Weights of a small multi-label image tagger.
Training: muon at rate 0.034, 6600 steps, batches of 256.
Data: trained on regions of photos with short descriptions (Visual Genome), 8.3 epochs.
Rows from block 2, named by matrix and row number. Rows with one number belong to one neuron. Each number is 50 + 15 x the weight over its row's rms, rounded and kept within 0 to 99. All counts start at 0. After the name is the row's rms in percent of the matrix's.
# fc1: MLP up (model.blocks.2.mlp.fc1.weight, 384x128), inputs 0-127
# fc2: MLP down (model.blocks.2.mlp.fc2.weight, 128x384, transposed), outputs 0-127
fc1.191 079:60 52 32 49 29 58 75 99 58 58 61 41 46 59 68 59 49 52 33 48 45 49 16 50 28 78 40 59 32 34 42 59 65 36 38 35 66 73 32 64 54 37 21 69 42 41 40 41 88 46 51 77 56 56 63 35 50 31 35 46 58 38 61 29 46 45 51 39 57 48 63 62 60 46 38 39 39 33 46 61 62 78 45 77 34 57 40 55 65 40 45 50 37 64 55 57 53 30 32 62 49 50 49 62 33 42 29 48 73 64 61 41 48 59 54 44 66 51 16 52 34 73 44 60 63 33 62 48
fc1.192 063:61 37 48 47 38 41 32 49 25 45 52 44 52 87 51 56 51 63 16 26 62 40 49 32 46 60 57 63 71 36 99 59 67 72 31 34 46 47 38 29 46 58 60 66 53 41 41 57 42 30 39 78 57 60 40 66 61 50 52 41 38 58 48 54 65 54 45 94 63 74 58 63 26 42 43 40 56 66 77 29 38 41 55 60 41 34 29 36 66 47 46 53 46 64 39 52 44 70 39 26 45 38 47 49 53 41 52 34 34 29 26 28 49 56 70 37 39 35 59 81 35 70 49 41 46 55 35 44
fc1.193 092:62 68 33 55 85 77 43 54 78 75 59 66 50 53 44 40 57 59 71 39 41 60 19 41 44 47 38 17 61 73 69 37 32 63 74 44 40 57 65 60 50 65 41 33 62 23 61 53 48 26 41 37 48 40 58 52 31 40 53 69 54 43 29 63 74 23 41 49 52 77 54 63 76 71 45 40 74 38 65 54 50 47 47 26 49 41 54 37 59 28 49 66 77 65 66 65 54 52 17 49 79 39 45 73 27 53 50 47 49 66 58 69 48 54 39 44 59 64 12 60 46 55 54 44 53 69 62 42
fc1.194 096:59 64 71 51 45 69 39 61 56 25 30 33 51 66 51 52 40 46 52 12 65 51 46 52 35 24 49 63 63 41 66 34 55 73 61 59 46 60 55 34 08 56 45 41 42 20 44 34 55 31 79 81 37 60 57 56 33 49 62 70 42 58 21 71 39 67 29 63 39 71 77 59 50 37 32 60 57 53 58 30 32 31 55 53 63 68 66 67 61 50 46 56 42 54 58 64 48 47 28 11 43 56 65 33 53 52 29 58 56 66 49 38 91 43 39 28 45 75 31 41 43 45 64 55 55 47 47 57
fc1.195 073:29 50 32 59 36 31 77 55 45 68 49 30 51 35 60 42 61 35 36 43 56 72 70 55 36 31 55 47 55 49 77 64 76 37 43 67 53 54 49 59 55 36 45 31 56 48 37 70 49 41 20 35 64 46 58 42 45 58 40 50 68 49 66 27 52 28 42 27 50 40 49 38 53 40 64 55 45 79 72 51 35 37 61 43 99 51 47 61 49 60 45 83 50 64 26 26 56 93 61 39 39 51 73 47 45 72 77 44 30 48 59 35 49 53 22 64 49 65 57 45 19 44 54 73 52 45 64 67
fc1.196 093:73 55 43 66 41 47 44 55 33 39 21 58 18 57 34 48 10 59 35 37 41 53 61 30 31 75 55 43 60 50 29 57 59 32 82 51 23 26 76 58 27 55 39 35 34 42 46 99 75 43 35 54 55 30 50 82 65 16 49 52 55 50 49 58 55 61 48 24 46 50 65 42 65 39 49 49 55 61 39 72 83 68 58 48 50 53 71 66 40 45 54 55 53 55 34 57 30 59 35 41 56 57 65 46 38 48 55 62 63 45 55 58 59 26 69 58 64 79 44 47 49 62 57 42 63 39 48 63
fc1.197 101:75 48 37 44 19 34 61 56 36 58 35 21 78 56 52 73 55 35 55 52 57 50 25 39 54 69 59 59 57 68 67 54 27 55 58 62 49 47 48 29 55 50 36 40 49 74 44 29 20 40 27 38 36 41 62 53 69 50 51 59 38 32 53 43 59 70 53 50 74 37 48 68 57 42 76 47 63 39 41 53 58 50 84 63 38 42 51 61 60 36 30 55 76 46 56 31 66 77 48 03 38 51 50 26 62 37 45 74 44 59 44 31 54 44 06 60 41 65 62 48 84 45 64 45 56 62 35 46
fc1.198 091:65 47 44 65 65 56 55 86 65 39 22 42 46 49 32 24 49 28 54 40 45 35 78 85 49 62 56 24 79 31 72 34 58 50 76 53 31 49 57 29 83 36 41 53 47 13 59 70 46 62 43 36 50 69 36 58 61 65 93 59 53 35 40 31 56 45 35 53 67 41 42 54 51 35 20 39 86 54 49 56 88 57 52 67 46 57 54 54 54 52 47 52 51 65 33 44 55 52 29 55 39 35 46 54 33 42 59 54 58 34 40 47 64 50 63 41 62 57 44 30 51 41 56 45 33 45 79 61
fc1.199 092:35 58 50 60 79 33 48 49 52 48 53 68 38 51 51 48 53 50 61 28 57 33 44 68 49 66 73 44 64 61 48 68 65 54 59 43 48 52 53 69 54 81 45 20 54 05 46 54 49 40 62 23 34 55 59 76 54 49 78 54 69 65 52 66 60 07 56 94 49 60 62 45 12 54 40 59 35 41 58 64 49 38 47 47 73 45 59 51 39 53 57 59 22 62 56 95 84 60 53 48 49 36 54 49 60 84 62 56 49 53 43 27 49 46 34 58 53 55 57 53 23 58 64 52 63 40 50 41
fc1.200 103:49 49 64 41 64 63 48 51 62 39 43 44 71 62 23 55 82 52 43 53 41 92 42 43 38 50 57 70 41 55 31 60 44 42 60 48 65 41 38 46 59 84 68 57 51 48 80 53 53 43 59 59 50 68 20 65 51 50 46 42 57 60 62 57 21 50 58 51 80 41 81 55 73 79 24 55 55 40 42 47 75 49 45 32 72 34 32 62 37 41 35 59 51 51 56 29 61 59 06 39 47 50 57 41 62 74 58 37 54 52 42 51 66 77 54 41 48 58 72 43 35 40 45 12 29 16 48 45
fc1.201 102:48 46 66 52 61 46 67 37 00 52 42 62 46 60 50 54 56 54 58 45 70 60 30 38 62 31 48 68 66 26 41 48 60 27 42 36 41 46 40 92 74 45 47 63 29 73 58 62 66 60 52 72 52 63 60 54 51 55 50 64 45 55 51 31 63 36 36 29 39 13 56 40 29 68 47 60 99 55 73 46 74 27 40 47 43 52 44 76 41 40 50 39 36 63 54 54 49 52 54 37 68 40 40 42 22 49 51 41 61 55 45 35 49 52 49 53 24 57 33 62 29 62 58 37 25 39 62 51
fc1.202 098:77 51 47 52 44 33 67 81 63 55 65 44 61 62 71 56 40 75 68 36 43 32 43 40 68 64 39 46 54 64 56 42 61 57 41 58 49 43 15 64 52 43 36 72 52 48 68 39 46 56 43 50 47 61 40 56 71 74 65 46 41 53 82 27 65 35 42 18 24 62 68 00 34 59 74 40 38 48 67 57 59 41 43 66 68 49 60 44 57 61 30 56 59 34 20 40 88 54 39 51 71 32 42 33 43 68 67 58 61 59 48 47 48 31 39 46 52 56 45 61 28 64 18 41 57 44 46 36
fc1.203 100:55 48 18 55 61 74 62 32 29 67 37 50 56 57 63 44 59 73 39 26 36 69 29 58 36 50 67 41 68 60 40 71 39 42 44 70 75 35 57 44 43 72 67 39 43 33 56 55 63 73 24 62 05 64 60 59 47 47 28 52 30 48 62 40 51 67 71 44 55 39 79 40 49 42 57 22 64 36 40 58 56 50 34 64 39 45 62 70 37 40 57 52 68 46 37 53 32 53 51 34 51 63 70 49 52 37 36 29 43 40 23 18 20 32 43 66 39 43 39 62 55 28 82 52 47 75 60 62
fc1.204 064:33 64 44 56 63 33 41 51 55 53 64 74 47 68 47 53 86 43 78 33 54 52 55 09 61 43 41 65 41 41 37 52 51 62 67 43 96 50 43 45 50 35 51 73 46 63 36 71 48 54 47 63 38 65 56 21 28 40 58 59 54 72 78 46 43 53 54 45 44 41 79 37 60 72 63 49 64 45 20 56 10 41 40 31 42 50 20 73 55 48 52 54 50 43 76 72 72 29 58 41 41 73 26 39 48 43 36 62 60 64 63 45 74 57 69 53 48 52 67 68 36 68 54 44 52 54 40 48
fc1.205 139:28 40 65 39 74 58 60 28 34 42 71 50 33 47 62 52 45 50 79 60 46 42 55 36 82 66 64 45 56 38 72 50 34 68 34 45 32 51 38 48 45 69 64 53 53 38 50 76 36 42 47 41 61 58 99 64 48 48 48 45 69 61 57 45 47 62 51 34 67 55 54 90 46 47 43 41 35 13 73 49 57 43 62 37 55 24 69 43 59 34 43 58 74 48 36 52 50 32 19 66 64 42 57 53 55 51 39 64 66 51 55 47 60 44 66 16 43 59 41 58 69 40 51 41 63 14 54 38
fc1.206 113:19 82 71 36 67 47 64 60 51 60 41 72 49 50 80 33 58 49 49 49 56 46 51 58 64 82 49 31 67 71 48 49 52 51 55 49 18 80 23 41 23 51 89 55 50 55 43 47 58 39 47 58 67 57 57 34 40 61 63 46 81 60 18 26 41 36 48 26 24 61 59 53 68 77 63 64 35 49 38 59 50 54 41 62 40 60 39 52 45 32 47 65 51 67 24 48 60 54 73 62 51 58 71 19 89 40 76 49 45 54 24 41 59 38 52 43 58 61 54 51 66 59 44 44 41 43 43 53
fc1.207 078:58 47 51 57 62 49 54 38 63 76 53 45 43 64 37 28 55 49 48 44 45 71 42 58 44 70 10 60 38 45 53 44 59 76 58 53 32 53 42 48 44 41 57 51 37 52 41 38 49 40 43 58 77 72 69 46 37 44 47 76 36 63 56 39 45 31 34 24 44 60 71 51 52 56 37 32 47 32 53 81 54 46 36 43 30 38 68 34 42 45 63 24 49 42 36 45 50 44 68 31 53 61 49 26 26 61 14 30 52 54 36 62 59 41 56 30 45 00 82 41 60 53 71 37 92 31 53 42
fc1.208 099:47 28 47 65 60 27 60 38 42 69 49 45 34 16 77 74 52 35 68 56 28 56 49 34 57 61 56 18 39 59 53 55 57 37 64 69 49 55 59 45 37 53 65 45 75 70 49 62 40 41 66 29 54 67 34 46 57 34 32 36 16 46 47 70 63 53 44 42 44 47 45 69 60 66 52 61 23 63 50 68 38 48 47 21 37 40 48 39 47 71 33 64 55 65 71 64 46 61 63 66 53 78 70 49 60 40 62 74 60 50 56 60 58 62 48 15 79 79 53 46 44 40 29 27 78 38 62 17
fc1.209 086:42 90 44 59 36 46 55 20 99 55 50 58 53 48 56 50 40 63 54 40 39 71 51 52 50 42 70 30 51 59 51 46 62 51 59 62 53 66 51 15 65 48 14 43 46 51 37 51 58 72 48 51 60 36 54 50 46 50 11 22 59 57 34 34 52 53 30 44 67 78 71 46 56 58 63 47 27 22 58 83 27 60 14 60 43 68 44 62 71 42 47 55 16 55 69 30 68 60 47 48 34 54 42 64 73 55 58 51 60 60 46 44 48 49 66 52 44 41 47 45 20 52 54 69 54 59 53 69
fc1.210 105:45 61 48 95 45 46 59 41 29 77 59 53 43 41 43 41 54 82 28 42 59 53 49 29 30 45 45 32 61 53 43 46 47 61 06 48 40 65 32 40 53 57 33 45 62 48 58 41 65 26 31 51 34 00 53 77 60 54 52 53 48 35 32 55 51 67 41 28 41 38 61 73 41 63 48 46 40 83 58 46 77 55 74 34 67 57 38 67 68 70 45 42 65 52 11 29 62 72 34 46 60 40 59 51 48 50 54 46 30 48 38 33 43 31 39 35 44 50 54 62 45 50 43 31 77 49 56 47
fc1.211 093:02 53 44 64 65 53 35 51 55 52 47 64 60 51 20 49 69 44 45 60 69 69 63 39 59 49 63 35 41 38 20 50 44 34 47 44 55 48 73 72 33 55 33 58 40 33 29 54 45 52 40 61 61 30 79 47 59 58 42 56 36 64 22 42 51 27 70 82 50 57 52 68 57 52 73 27 56 66 32 48 60 42 35 62 15 50 58 44 36 37 48 42 35 54 64 54 45 62 71 65 22 29 49 41 45 51 47 62 47 40 33 56 53 22 62 66 26 69 50 51 31 48 72 59 49 71 98 59
fc1.212 061:00 58 67 74 57 69 36 35 69 33 54 52 53 44 29 61 57 54 34 52 62 53 76 37 41 35 56 53 32 41 43 00 72 52 50 47 71 44 45 45 45 44 63 61 37 56 39 87 64 65 56 28 83 42 50 60 58 43 60 65 77 67 36 51 40 52 31 51 48 51 53 59 51 68 30 52 47 52 55 56 63 45 50 51 67 60 58 59 50 29 62 47 56 40 83 40 58 43 84 49 48 56 29 16 58 26 61 38 70 54 60 33 35 54 58 30 38 52 49 54 58 71 42 27 36 59 54 71
fc1.213 107:51 39 54 40 45 58 65 62 41 54 37 55 44 51 74 50 47 37 57 53 64 60 29 27 45 50 74 20 67 41 36 50 69 53 46 36 29 57 60 59 52 69 34 65 63 55 11 61 46 65 67 52 49 48 41 26 46 59 32 63 52 51 68 53 77 56 47 68 53 41 66 70 54 99 61 29 66 54 51 63 44 49 44 54 67 54 32 45 60 57 21 47 72 54 71 83 47 39 68 66 48 49 46 57 66 58 49 18 58 77 60 63 37 41 36 49 47 52 39 32 36 20 46 72 33 16 34 31
fc1.214 093:40 45 46 73 45 63 38 58 38 43 76 52 52 53 59 54 13 52 44 58 31 39 58 54 45 82 64 50 38 46 30 65 45 32 45 56 83 34 83 34 53 43 54 65 50 48 62 58 32 26 60 46 48 47 50 51 46 39 55 40 53 41 00 50 74 42 69 48 66 38 67 29 55 45 45 33 45 39 42 36 47 52 38 65 57 44 90 45 53 62 37 73 58 22 50 53 40 33 45 29 56 31 42 39 45 65 73 42 63 41 65 25 55 91 36 49 30 37 35 63 62 45 26 79 25 55 59 53
fc1.215 073:64 77 44 48 35 61 30 39 28 59 65 34 73 55 35 41 71 36 47 49 32 66 26 48 45 49 54 44 74 35 26 46 39 48 43 67 37 43 49 36 59 78 28 25 24 27 54 54 46 59 57 51 51 43 38 51 68 26 70 54 65 22 63 40 32 43 22 67 59 58 45 59 57 47 25 31 58 71 42 72 56 22 36 73 54 75 49 56 47 67 35 22 39 42 23 71 39 46 47 58 65 61 50 38 42 61 68 40 63 61 63 32 32 45 76 29 57 59 61 40 48 37 44 69 74 66 29 62
fc1.216 050:51 55 21 56 45 50 55 54 30 47 46 82 59 54 50 75 41 71 60 53 61 27 21 65 30 46 59 67 39 52 35 53 49 26 18 27 56 78 58 43 61 57 53 61 64 69 31 51 71 53 51 66 53 59 59 41 45 66 36 50 32 70 08 36 63 55 49 53 57 42 45 41 53 41 44 65 38 65 49 41 50 46 36 35 27 31 71 52 54 54 52 61 37 60 24 29 28 54 41 39 65 26 38 47 67 61 48 46 80 65 51 57 41 59 94 53 15 58 46 85 40 72 46 55 31 69 49 59
fc1.217 112:68 57 41 86 63 33 42 46 44 58 31 38 85 32 74 36 69 64 43 49 72 81 35 53 53 40 32 48 49 65 50 47 70 49 24 52 39 24 78 60 49 38 38 59 53 59 48 43 42 60 47 66 49 40 86 44 38 48 59 60 32 38 11 51 49 37 42 58 53 64 35 26 60 32 64 56 77 39 60 57 72 39 61 39 64 53 47 38 66 34 35 48 47 65 32 56 33 41 34 64 38 77 45 48 42 50 45 41 43 63 47 50 48 77 49 22 44 83 52 35 36 39 56 20 52 33 83 49
fc2.191 081:66 35 44 59 49 43 54 48 47 37 62 37 20 83 63 68 68 48 32 32 27 64 58 49 65 37 55 41 49 79 55 35 84 72 39 66 66 70 38 53 54 52 42 68 17 67 40 70 58 41 37 28 52 46 70 52 61 57 64 42 65 58 21 22 55 48 30 50 78 63 30 50 70 42 54 15 45 24 64 41 51 70 64 39 43 39 36 71 33 37 59 34 35 42 35 54 54 70 52 24 40 81 56 59 55 61 18 33 42 56 52 71 36 40 58 61 53 47 26 58 44 56 44 42 58 45 56 46
fc2.192 063:39 21 32 32 32 56 68 57 37 59 49 35 89 66 42 63 29 39 43 65 72 31 56 58 17 52 30 24 44 43 38 79 36 34 32 51 57 52 62 45 52 08 33 46 61 42 65 46 50 48 56 43 13 54 52 44 50 70 43 60 42 45 30 55 52 47 60 32 50 16 23 66 52 41 55 80 53 44 52 34 59 63 24 60 27 56 46 62 28 46 58 51 26 46 63 50 51 31 35 55 35 47 45 56 68 36 23 48 85 44 49 67 51 47 52 47 41 43 55 20 47 62 31 43 73 52 51 48
fc2.193 086:65 28 39 32 38 57 35 14 60 56 64 40 40 60 44 49 42 64 47 48 51 68 58 60 54 76 41 20 66 43 46 54 52 31 46 60 52 50 70 24 40 70 61 35 39 44 66 53 42 19 28 49 61 63 42 72 45 59 63 46 55 60 38 84 48 62 51 51 48 42 11 83 70 34 65 49 50 70 36 58 67 32 59 59 40 06 47 73 63 34 58 71 46 61 42 57 68 53 45 61 48 24 73 36 56 22 66 48 39 23 54 47 41 28 46 32 55 44 45 47 69 53 42 59 38 24 42 27
fc2.194 086:59 39 48 53 32 42 76 45 36 23 42 85 51 70 52 54 32 55 28 33 51 15 40 47 48 23 58 62 37 47 69 81 48 53 36 47 48 46 48 50 40 38 55 34 45 47 41 70 36 49 25 54 60 36 46 72 61 55 49 43 53 51 70 37 45 42 22 66 50 49 65 45 58 41 57 81 47 51 55 44 73 67 31 44 51 74 69 37 28 49 80 52 38 27 51 32 57 28 60 43 21 46 30 74 61 68 80 52 59 55 71 52 64 60 77 64 72 26 62 46 73 67 66 43 60 51 67 29
fc2.195 068:68 59 48 70 39 62 82 67 54 41 18 63 47 61 33 58 53 56 20 54 64 51 26 68 55 46 82 58 47 53 50 27 54 66 20 70 66 45 48 42 44 88 21 52 45 35 55 32 67 69 67 49 54 59 71 50 63 68 65 44 38 50 48 39 42 45 37 39 54 74 51 60 32 51 64 48 38 45 57 56 81 45 56 67 72 21 60 23 31 65 55 68 46 54 77 65 53 58 64 32 70 59 71 50 47 47 44 37 61 31 52 48 61 38 56 45 40 35 14 43 33 38 49 83 39 39 56 66
fc2.196 094:23 43 70 44 57 53 50 71 57 34 99 58 30 51 53 48 47 52 34 36 35 47 51 42 67 18 51 62 46 44 35 76 47 62 65 75 39 43 67 55 55 62 52 53 27 72 39 44 80 51 69 63 64 51 53 78 26 54 49 64 57 44 40 18 67 46 26 52 34 22 66 14 56 26 38 49 35 41 69 69 34 60 32 65 22 47 46 46 44 61 69 48 34 45 61 34 45 72 34 53 46 49 39 56 64 51 55 39 48 43 47 25 78 51 60 77 70 51 66 57 54 36 55 59 44 53 48 35
fc2.197 106:35 65 38 55 50 23 53 54 63 52 57 56 49 28 32 39 47 53 51 44 78 34 52 57 18 56 39 44 53 76 34 57 36 23 55 55 56 40 42 47 50 28 69 51 45 39 47 39 40 58 77 48 63 63 64 63 32 50 74 26 67 62 41 68 60 24 74 37 72 48 48 48 38 73 48 47 51 60 55 38 45 60 48 30 42 50 48 36 22 60 71 62 66 55 58 33 65 44 81 48 64 18 18 26 40 47 71 57 66 32 61 88 42 59 58 81 67 15 47 53 30 48 54 56 70 40 35 40
fc2.198 084:52 38 74 48 35 48 64 21 38 52 79 35 28 98 88 48 74 99 57 74 66 45 51 25 48 58 51 33 54 37 51 54 61 62 45 56 35 54 60 38 40 42 58 29 50 59 64 42 53 66 76 31 62 52 57 43 33 41 32 45 48 52 53 68 48 62 43 50 45 63 55 81 45 23 32 66 47 70 48 60 57 62 55 76 47 60 60 69 74 53 39 43 56 44 58 41 72 66 59 44 53 50 25 53 45 65 37 57 40 30 49 34 48 43 64 49 44 40 69 54 53 32 50 52 79 70 27 67
fc2.199 093:57 47 75 56 47 66 45 22 83 57 54 44 61 30 36 62 33 35 39 45 35 57 47 60 46 61 50 41 36 62 58 56 67 52 58 44 38 59 45 45 16 48 22 41 39 48 26 50 69 56 74 44 51 46 65 50 30 43 75 58 56 55 64 43 60 87 34 23 56 65 44 45 27 51 46 28 67 37 22 52 53 45 26 38 64 65 55 79 40 63 53 57 54 49 50 28 42 53 52 71 63 12 30 78 43 58 13 71 45 47 55 44 11 44 59 48 52 40 59 15 41 43 46 47 55 51 72 44
fc2.200 122:51 57 63 47 36 57 43 32 54 52 67 55 59 31 53 60 56 54 51 32 48 52 40 50 69 39 53 67 70 39 65 54 31 15 56 61 39 31 33 41 37 49 63 50 72 43 47 33 52 75 41 44 67 20 07 72 57 38 56 43 13 61 49 63 28 32 50 88 67 51 47 29 43 63 41 66 23 52 36 81 42 42 67 46 56 58 33 25 61 51 53 59 72 56 46 58 67 54 67 45 60 67 43 32 37 73 71 52 43 75 37 32 74 59 34 60 65 38 59 42 58 46 90 37 51 50 62 48
fc2.201 099:37 54 43 41 67 68 33 51 68 33 55 63 54 34 63 33 71 60 71 46 15 60 38 39 61 51 49 63 43 21 58 60 39 61 45 47 57 35 36 44 63 47 39 63 63 37 88 36 34 55 68 44 06 40 75 40 56 34 49 72 68 76 35 71 62 73 40 33 65 66 55 59 58 69 42 62 22 40 49 50 58 51 52 37 62 28 24 53 43 50 50 42 40 48 48 37 36 35 45 66 20 47 74 42 33 62 37 39 43 40 21 76 49 53 73 50 42 36 68 59 33 58 51 63 38 54 13 51
fc2.202 098:57 72 41 61 57 46 72 53 41 64 32 59 25 41 54 54 77 33 62 62 62 45 15 28 36 81 46 33 56 55 57 44 59 57 40 60 71 58 52 41 55 32 30 46 44 25 57 41 52 37 54 53 76 67 44 43 59 60 57 58 72 58 30 39 76 43 30 52 14 41 68 57 56 70 50 36 45 60 62 51 67 41 48 34 57 66 40 62 39 48 68 63 51 58 45 65 77 33 34 24 24 41 68 33 23 27 41 38 42 45 56 57 78 56 36 64 42 68 59 82 56 28 10 42 45 70 47 37
fc2.203 100:20 58 36 59 77 22 45 68 41 16 40 56 44 37 34 44 52 58 59 37 43 46 42 61 78 50 44 44 27 21 72 44 31 44 42 48 47 38 42 69 63 55 43 61 54 38 24 61 62 60 65 65 44 50 57 50 60 47 52 32 66 38 32 60 54 27 59 62 44 42 47 27 66 44 35 86 62 55 31 75 71 31 58 34 52 61 50 60 55 76 21 45 26 50 38 47 51 61 33 58 45 42 21 37 44 31 59 73 35 10 46 35 52 40 42 74 77 60 72 61 34 43 52 77 47 43 58 47
fc2.204 064:44 43 69 80 29 34 28 37 42 41 25 89 54 60 38 39 35 41 76 38 66 37 63 64 41 46 54 57 56 40 78 37 57 66 43 57 76 31 26 50 40 54 39 34 54 39 47 49 55 53 71 72 55 33 51 42 43 30 54 20 35 40 51 58 60 54 30 30 44 44 81 44 51 70 32 52 38 55 60 56 36 50 68 54 60 31 32 21 40 71 43 63 38 28 17 32 55 58 51 34 64 46 28 29 44 43 61 54 49 37 40 29 75 66 48 56 44 43 34 58 89 69 48 48 59 35 31 72
fc2.205 124:15 56 42 80 43 39 36 31 55 46 51 22 41 62 62 83 43 33 62 84 38 29 57 51 53 51 33 81 46 59 29 38 43 55 58 40 63 61 23 45 69 63 78 41 59 35 52 34 30 39 61 32 34 44 08 54 59 44 41 67 64 48 47 64 32 48 63 24 44 55 54 63 74 71 28 40 67 56 32 42 64 62 55 46 37 39 62 60 18 50 62 39 49 44 45 77 49 54 80 36 45 34 35 70 49 63 49 52 37 58 54 44 81 71 61 39 58 45 60 43 45 58 70 56 59 71 38 41
fc2.206 086:55 65 56 69 76 34 56 63 68 48 41 54 73 70 31 62 51 34 44 61 55 69 53 42 42 56 64 51 59 72 13 43 46 57 51 37 65 64 18 51 57 49 54 57 53 43 41 27 66 53 27 47 56 26 46 39 57 47 70 80 49 49 88 74 41 58 37 29 53 55 59 57 58 62 84 50 50 25 45 24 36 70 32 46 37 67 70 25 17 37 51 53 61 19 41 40 30 38 71 29 39 31 55 78 51 49 64 53 55 51 65 36 40 28 34 33 25 48 61 53 50 56 69 47 51 46 59 66
fc2.207 076:38 38 66 50 45 43 30 24 36 49 44 33 54 79 57 60 67 52 30 48 38 44 61 58 52 35 63 46 32 64 44 46 33 83 36 47 46 52 76 55 48 76 68 59 45 47 49 73 52 62 62 67 53 46 63 36 39 69 28 73 64 42 40 33 42 50 57 49 65 68 64 47 44 38 59 33 34 72 63 74 68 61 42 52 35 63 45 63 13 57 45 46 68 21 55 63 66 65 43 61 64 37 57 58 91 54 50 22 26 60 33 69 35 74 73 27 46 76 44 57 56 59 51 90 47 55 43 57
fc2.208 094:45 61 46 52 47 26 62 58 52 37 48 55 79 51 41 47 27 25 56 51 44 35 32 49 61 30 58 35 49 34 64 51 47 59 55 70 61 06 65 43 17 68 60 53 55 55 61 32 44 55 41 46 64 47 77 67 85 55 25 45 44 46 85 19 55 50 51 36 66 57 42 23 67 65 48 45 57 57 73 65 22 51 44 54 47 70 53 47 51 41 76 54 62 48 35 52 52 29 31 37 69 67 45 74 59 74 37 63 77 33 50 56 48 63 52 34 54 67 63 41 69 17 71 71 53 47 28 48
fc2.209 084:48 77 41 35 53 42 26 57 62 27 42 64 52 31 34 43 50 55 48 67 52 52 54 40 23 41 35 71 21 55 54 41 46 60 48 50 52 51 49 48 48 51 25 63 54 39 59 41 41 61 54 77 24 25 47 26 18 50 43 48 94 45 41 42 80 67 66 43 37 49 51 54 40 81 34 47 68 66 47 71 33 55 48 59 30 44 15 66 51 46 55 70 39 57 50 56 66 35 56 61 43 38 58 21 41 46 72 87 56 40 55 66 48 66 71 49 21 67 60 35 80 57 54 66 67 31 52 52
fc2.210 121:37 47 55 45 48 64 51 53 33 44 40 52 24 40 41 63 71 56 38 44 60 27 50 73 59 67 59 85 17 39 39 27 54 37 48 58 76 47 42 41 51 71 43 54 22 58 42 80 63 54 67 33 59 37 43 17 46 28 44 41 44 02 67 57 49 38 29 32 65 49 40 37 38 59 37 71 52 27 43 60 23 69 55 72 35 24 52 19 40 33 48 60 48 59 53 37 48 53 34 50 58 54 48 48 42 52 18 25 35 62 49 26 62 31 53 59 59 35 55 55 56 59 37 59 35 69 46 72
fc2.211 096:31 65 43 51 52 37 33 55 46 65 65 63 42 21 55 37 90 52 36 58 52 58 05 58 69 55 57 63 60 57 76 09 56 50 59 61 46 49 61 52 57 35 40 41 56 64 45 41 56 61 39 38 37 53 65 33 50 58 45 33 57 44 17 63 73 53 48 30 45 42 60 33 31 41 36 51 51 44 46 26 61 44 57 50 56 56 40 59 46 26 42 40 45 44 56 66 31 25 41 66 44 78 58 50 50 66 54 36 38 69 73 21 41 30 00 56 57 39 79 67 38 59 21 47 33 32 46 60
fc2.212 054:60 25 84 50 56 51 23 28 50 60 44 50 60 28 34 53 58 44 39 56 54 46 34 53 42 50 55 50 62 44 22 51 82 52 28 40 40 53 20 83 40 30 54 27 48 55 40 72 61 42 28 64 47 34 62 52 45 26 45 53 47 58 44 60 68 34 71 37 59 62 32 31 54 71 31 35 68 46 55 49 44 39 30 49 69 72 31 40 48 46 68 78 67 48 56 13 60 45 36 53 39 38 28 44 49 68 10 59 84 53 59 59 38 45 47 46 69 54 70 59 63 27 65 39 74 46 43 38
fc2.213 102:43 28 23 31 42 44 26 46 52 33 50 35 40 62 55 75 61 53 38 34 70 49 69 40 58 50 66 59 38 33 62 46 71 49 42 56 63 37 46 28 35 28 44 65 65 49 67 44 16 50 53 50 48 47 46 60 50 40 57 48 49 52 66 44 43 64 48 64 47 45 47 31 33 72 61 41 63 37 53 65 79 84 31 34 56 37 20 74 44 33 68 56 30 57 33 30 64 17 61 41 70 43 42 69 17 51 57 52 68 52 16 34 28 31 46 55 51 52 80 40 70 35 57 68 24 72 32 52
fc2.214 105:48 63 44 52 63 76 37 57 53 74 56 63 34 65 35 51 64 36 42 24 28 73 38 65 52 49 69 64 48 47 52 45 33 26 55 28 53 59 43 38 45 55 65 54 55 53 43 41 76 53 16 53 83 31 41 55 54 24 65 53 55 74 66 50 67 36 32 64 71 68 32 49 48 64 53 72 80 39 61 61 43 34 49 70 34 67 37 05 57 20 51 44 77 54 23 58 17 56 45 57 50 46 68 43 66 61 45 46 46 43 28 44 41 54 41 54 51 11 52 58 48 67 44 51 42 63 23 59
fc2.215 072:31 48 99 43 42 53 66 36 58 39 60 16 51 62 68 69 51 56 49 30 58 71 56 70 36 55 40 24 46 55 25 34 47 35 48 50 26 53 64 54 47 53 34 40 70 71 52 49 45 46 54 45 44 51 60 59 46 43 55 48 48 58 12 29 44 65 61 23 81 63 38 30 51 35 41 42 22 16 34 68 40 60 24 36 53 71 67 52 44 64 57 24 35 57 59 35 48 39 30 69 35 63 46 44 31 36 40 63 50 60 52 36 48 31 33 65 70 67 47 44 53 39 31 41 34 51 80 29
fc2.216 046:61 34 44 70 38 54 50 22 40 50 61 71 70 45 49 21 63 54 77 47 57 58 25 31 65 60 48 60 65 59 61 28 58 38 47 57 26 72 62 31 29 42 71 39 24 53 65 23 52 60 56 76 31 52 48 49 21 62 47 31 49 26 53 62 43 27 48 69 50 28 19 66 67 31 48 78 48 41 47 34 54 71 84 75 38 19 63 67 76 40 50 47 52 37 59 73 39 43 48 35 44 35 55 36 59 28 39 57 28 58 65 45 45 68 59 55 42 39 42 44 72 47 35 42 47 41 56 55
fc2.217 132:51 37 24 64 66 55 51 55 56 54 63 65 32 30 13 56 65 60 59 45 38 43 27 61 72 43 64 42 58 24 60 74 43 45 65 46 52 40 68 50 80 55 49 60 76 65 28 59 58 63 48 46 71 57 52 60 40 67 54 56 43 37 65 58 61 39 15 39 60 65 21 26 59 55 47 55 33 57 28 62 66 61 44 63 52 47 28 55 48 60 24 58 08 38 46 59 43 67 53 55 60 64 82 25 75 28 65 74 44 63 54 68 70 57 53 53 36 51 77 34 65 67 49 44 49 70 49 29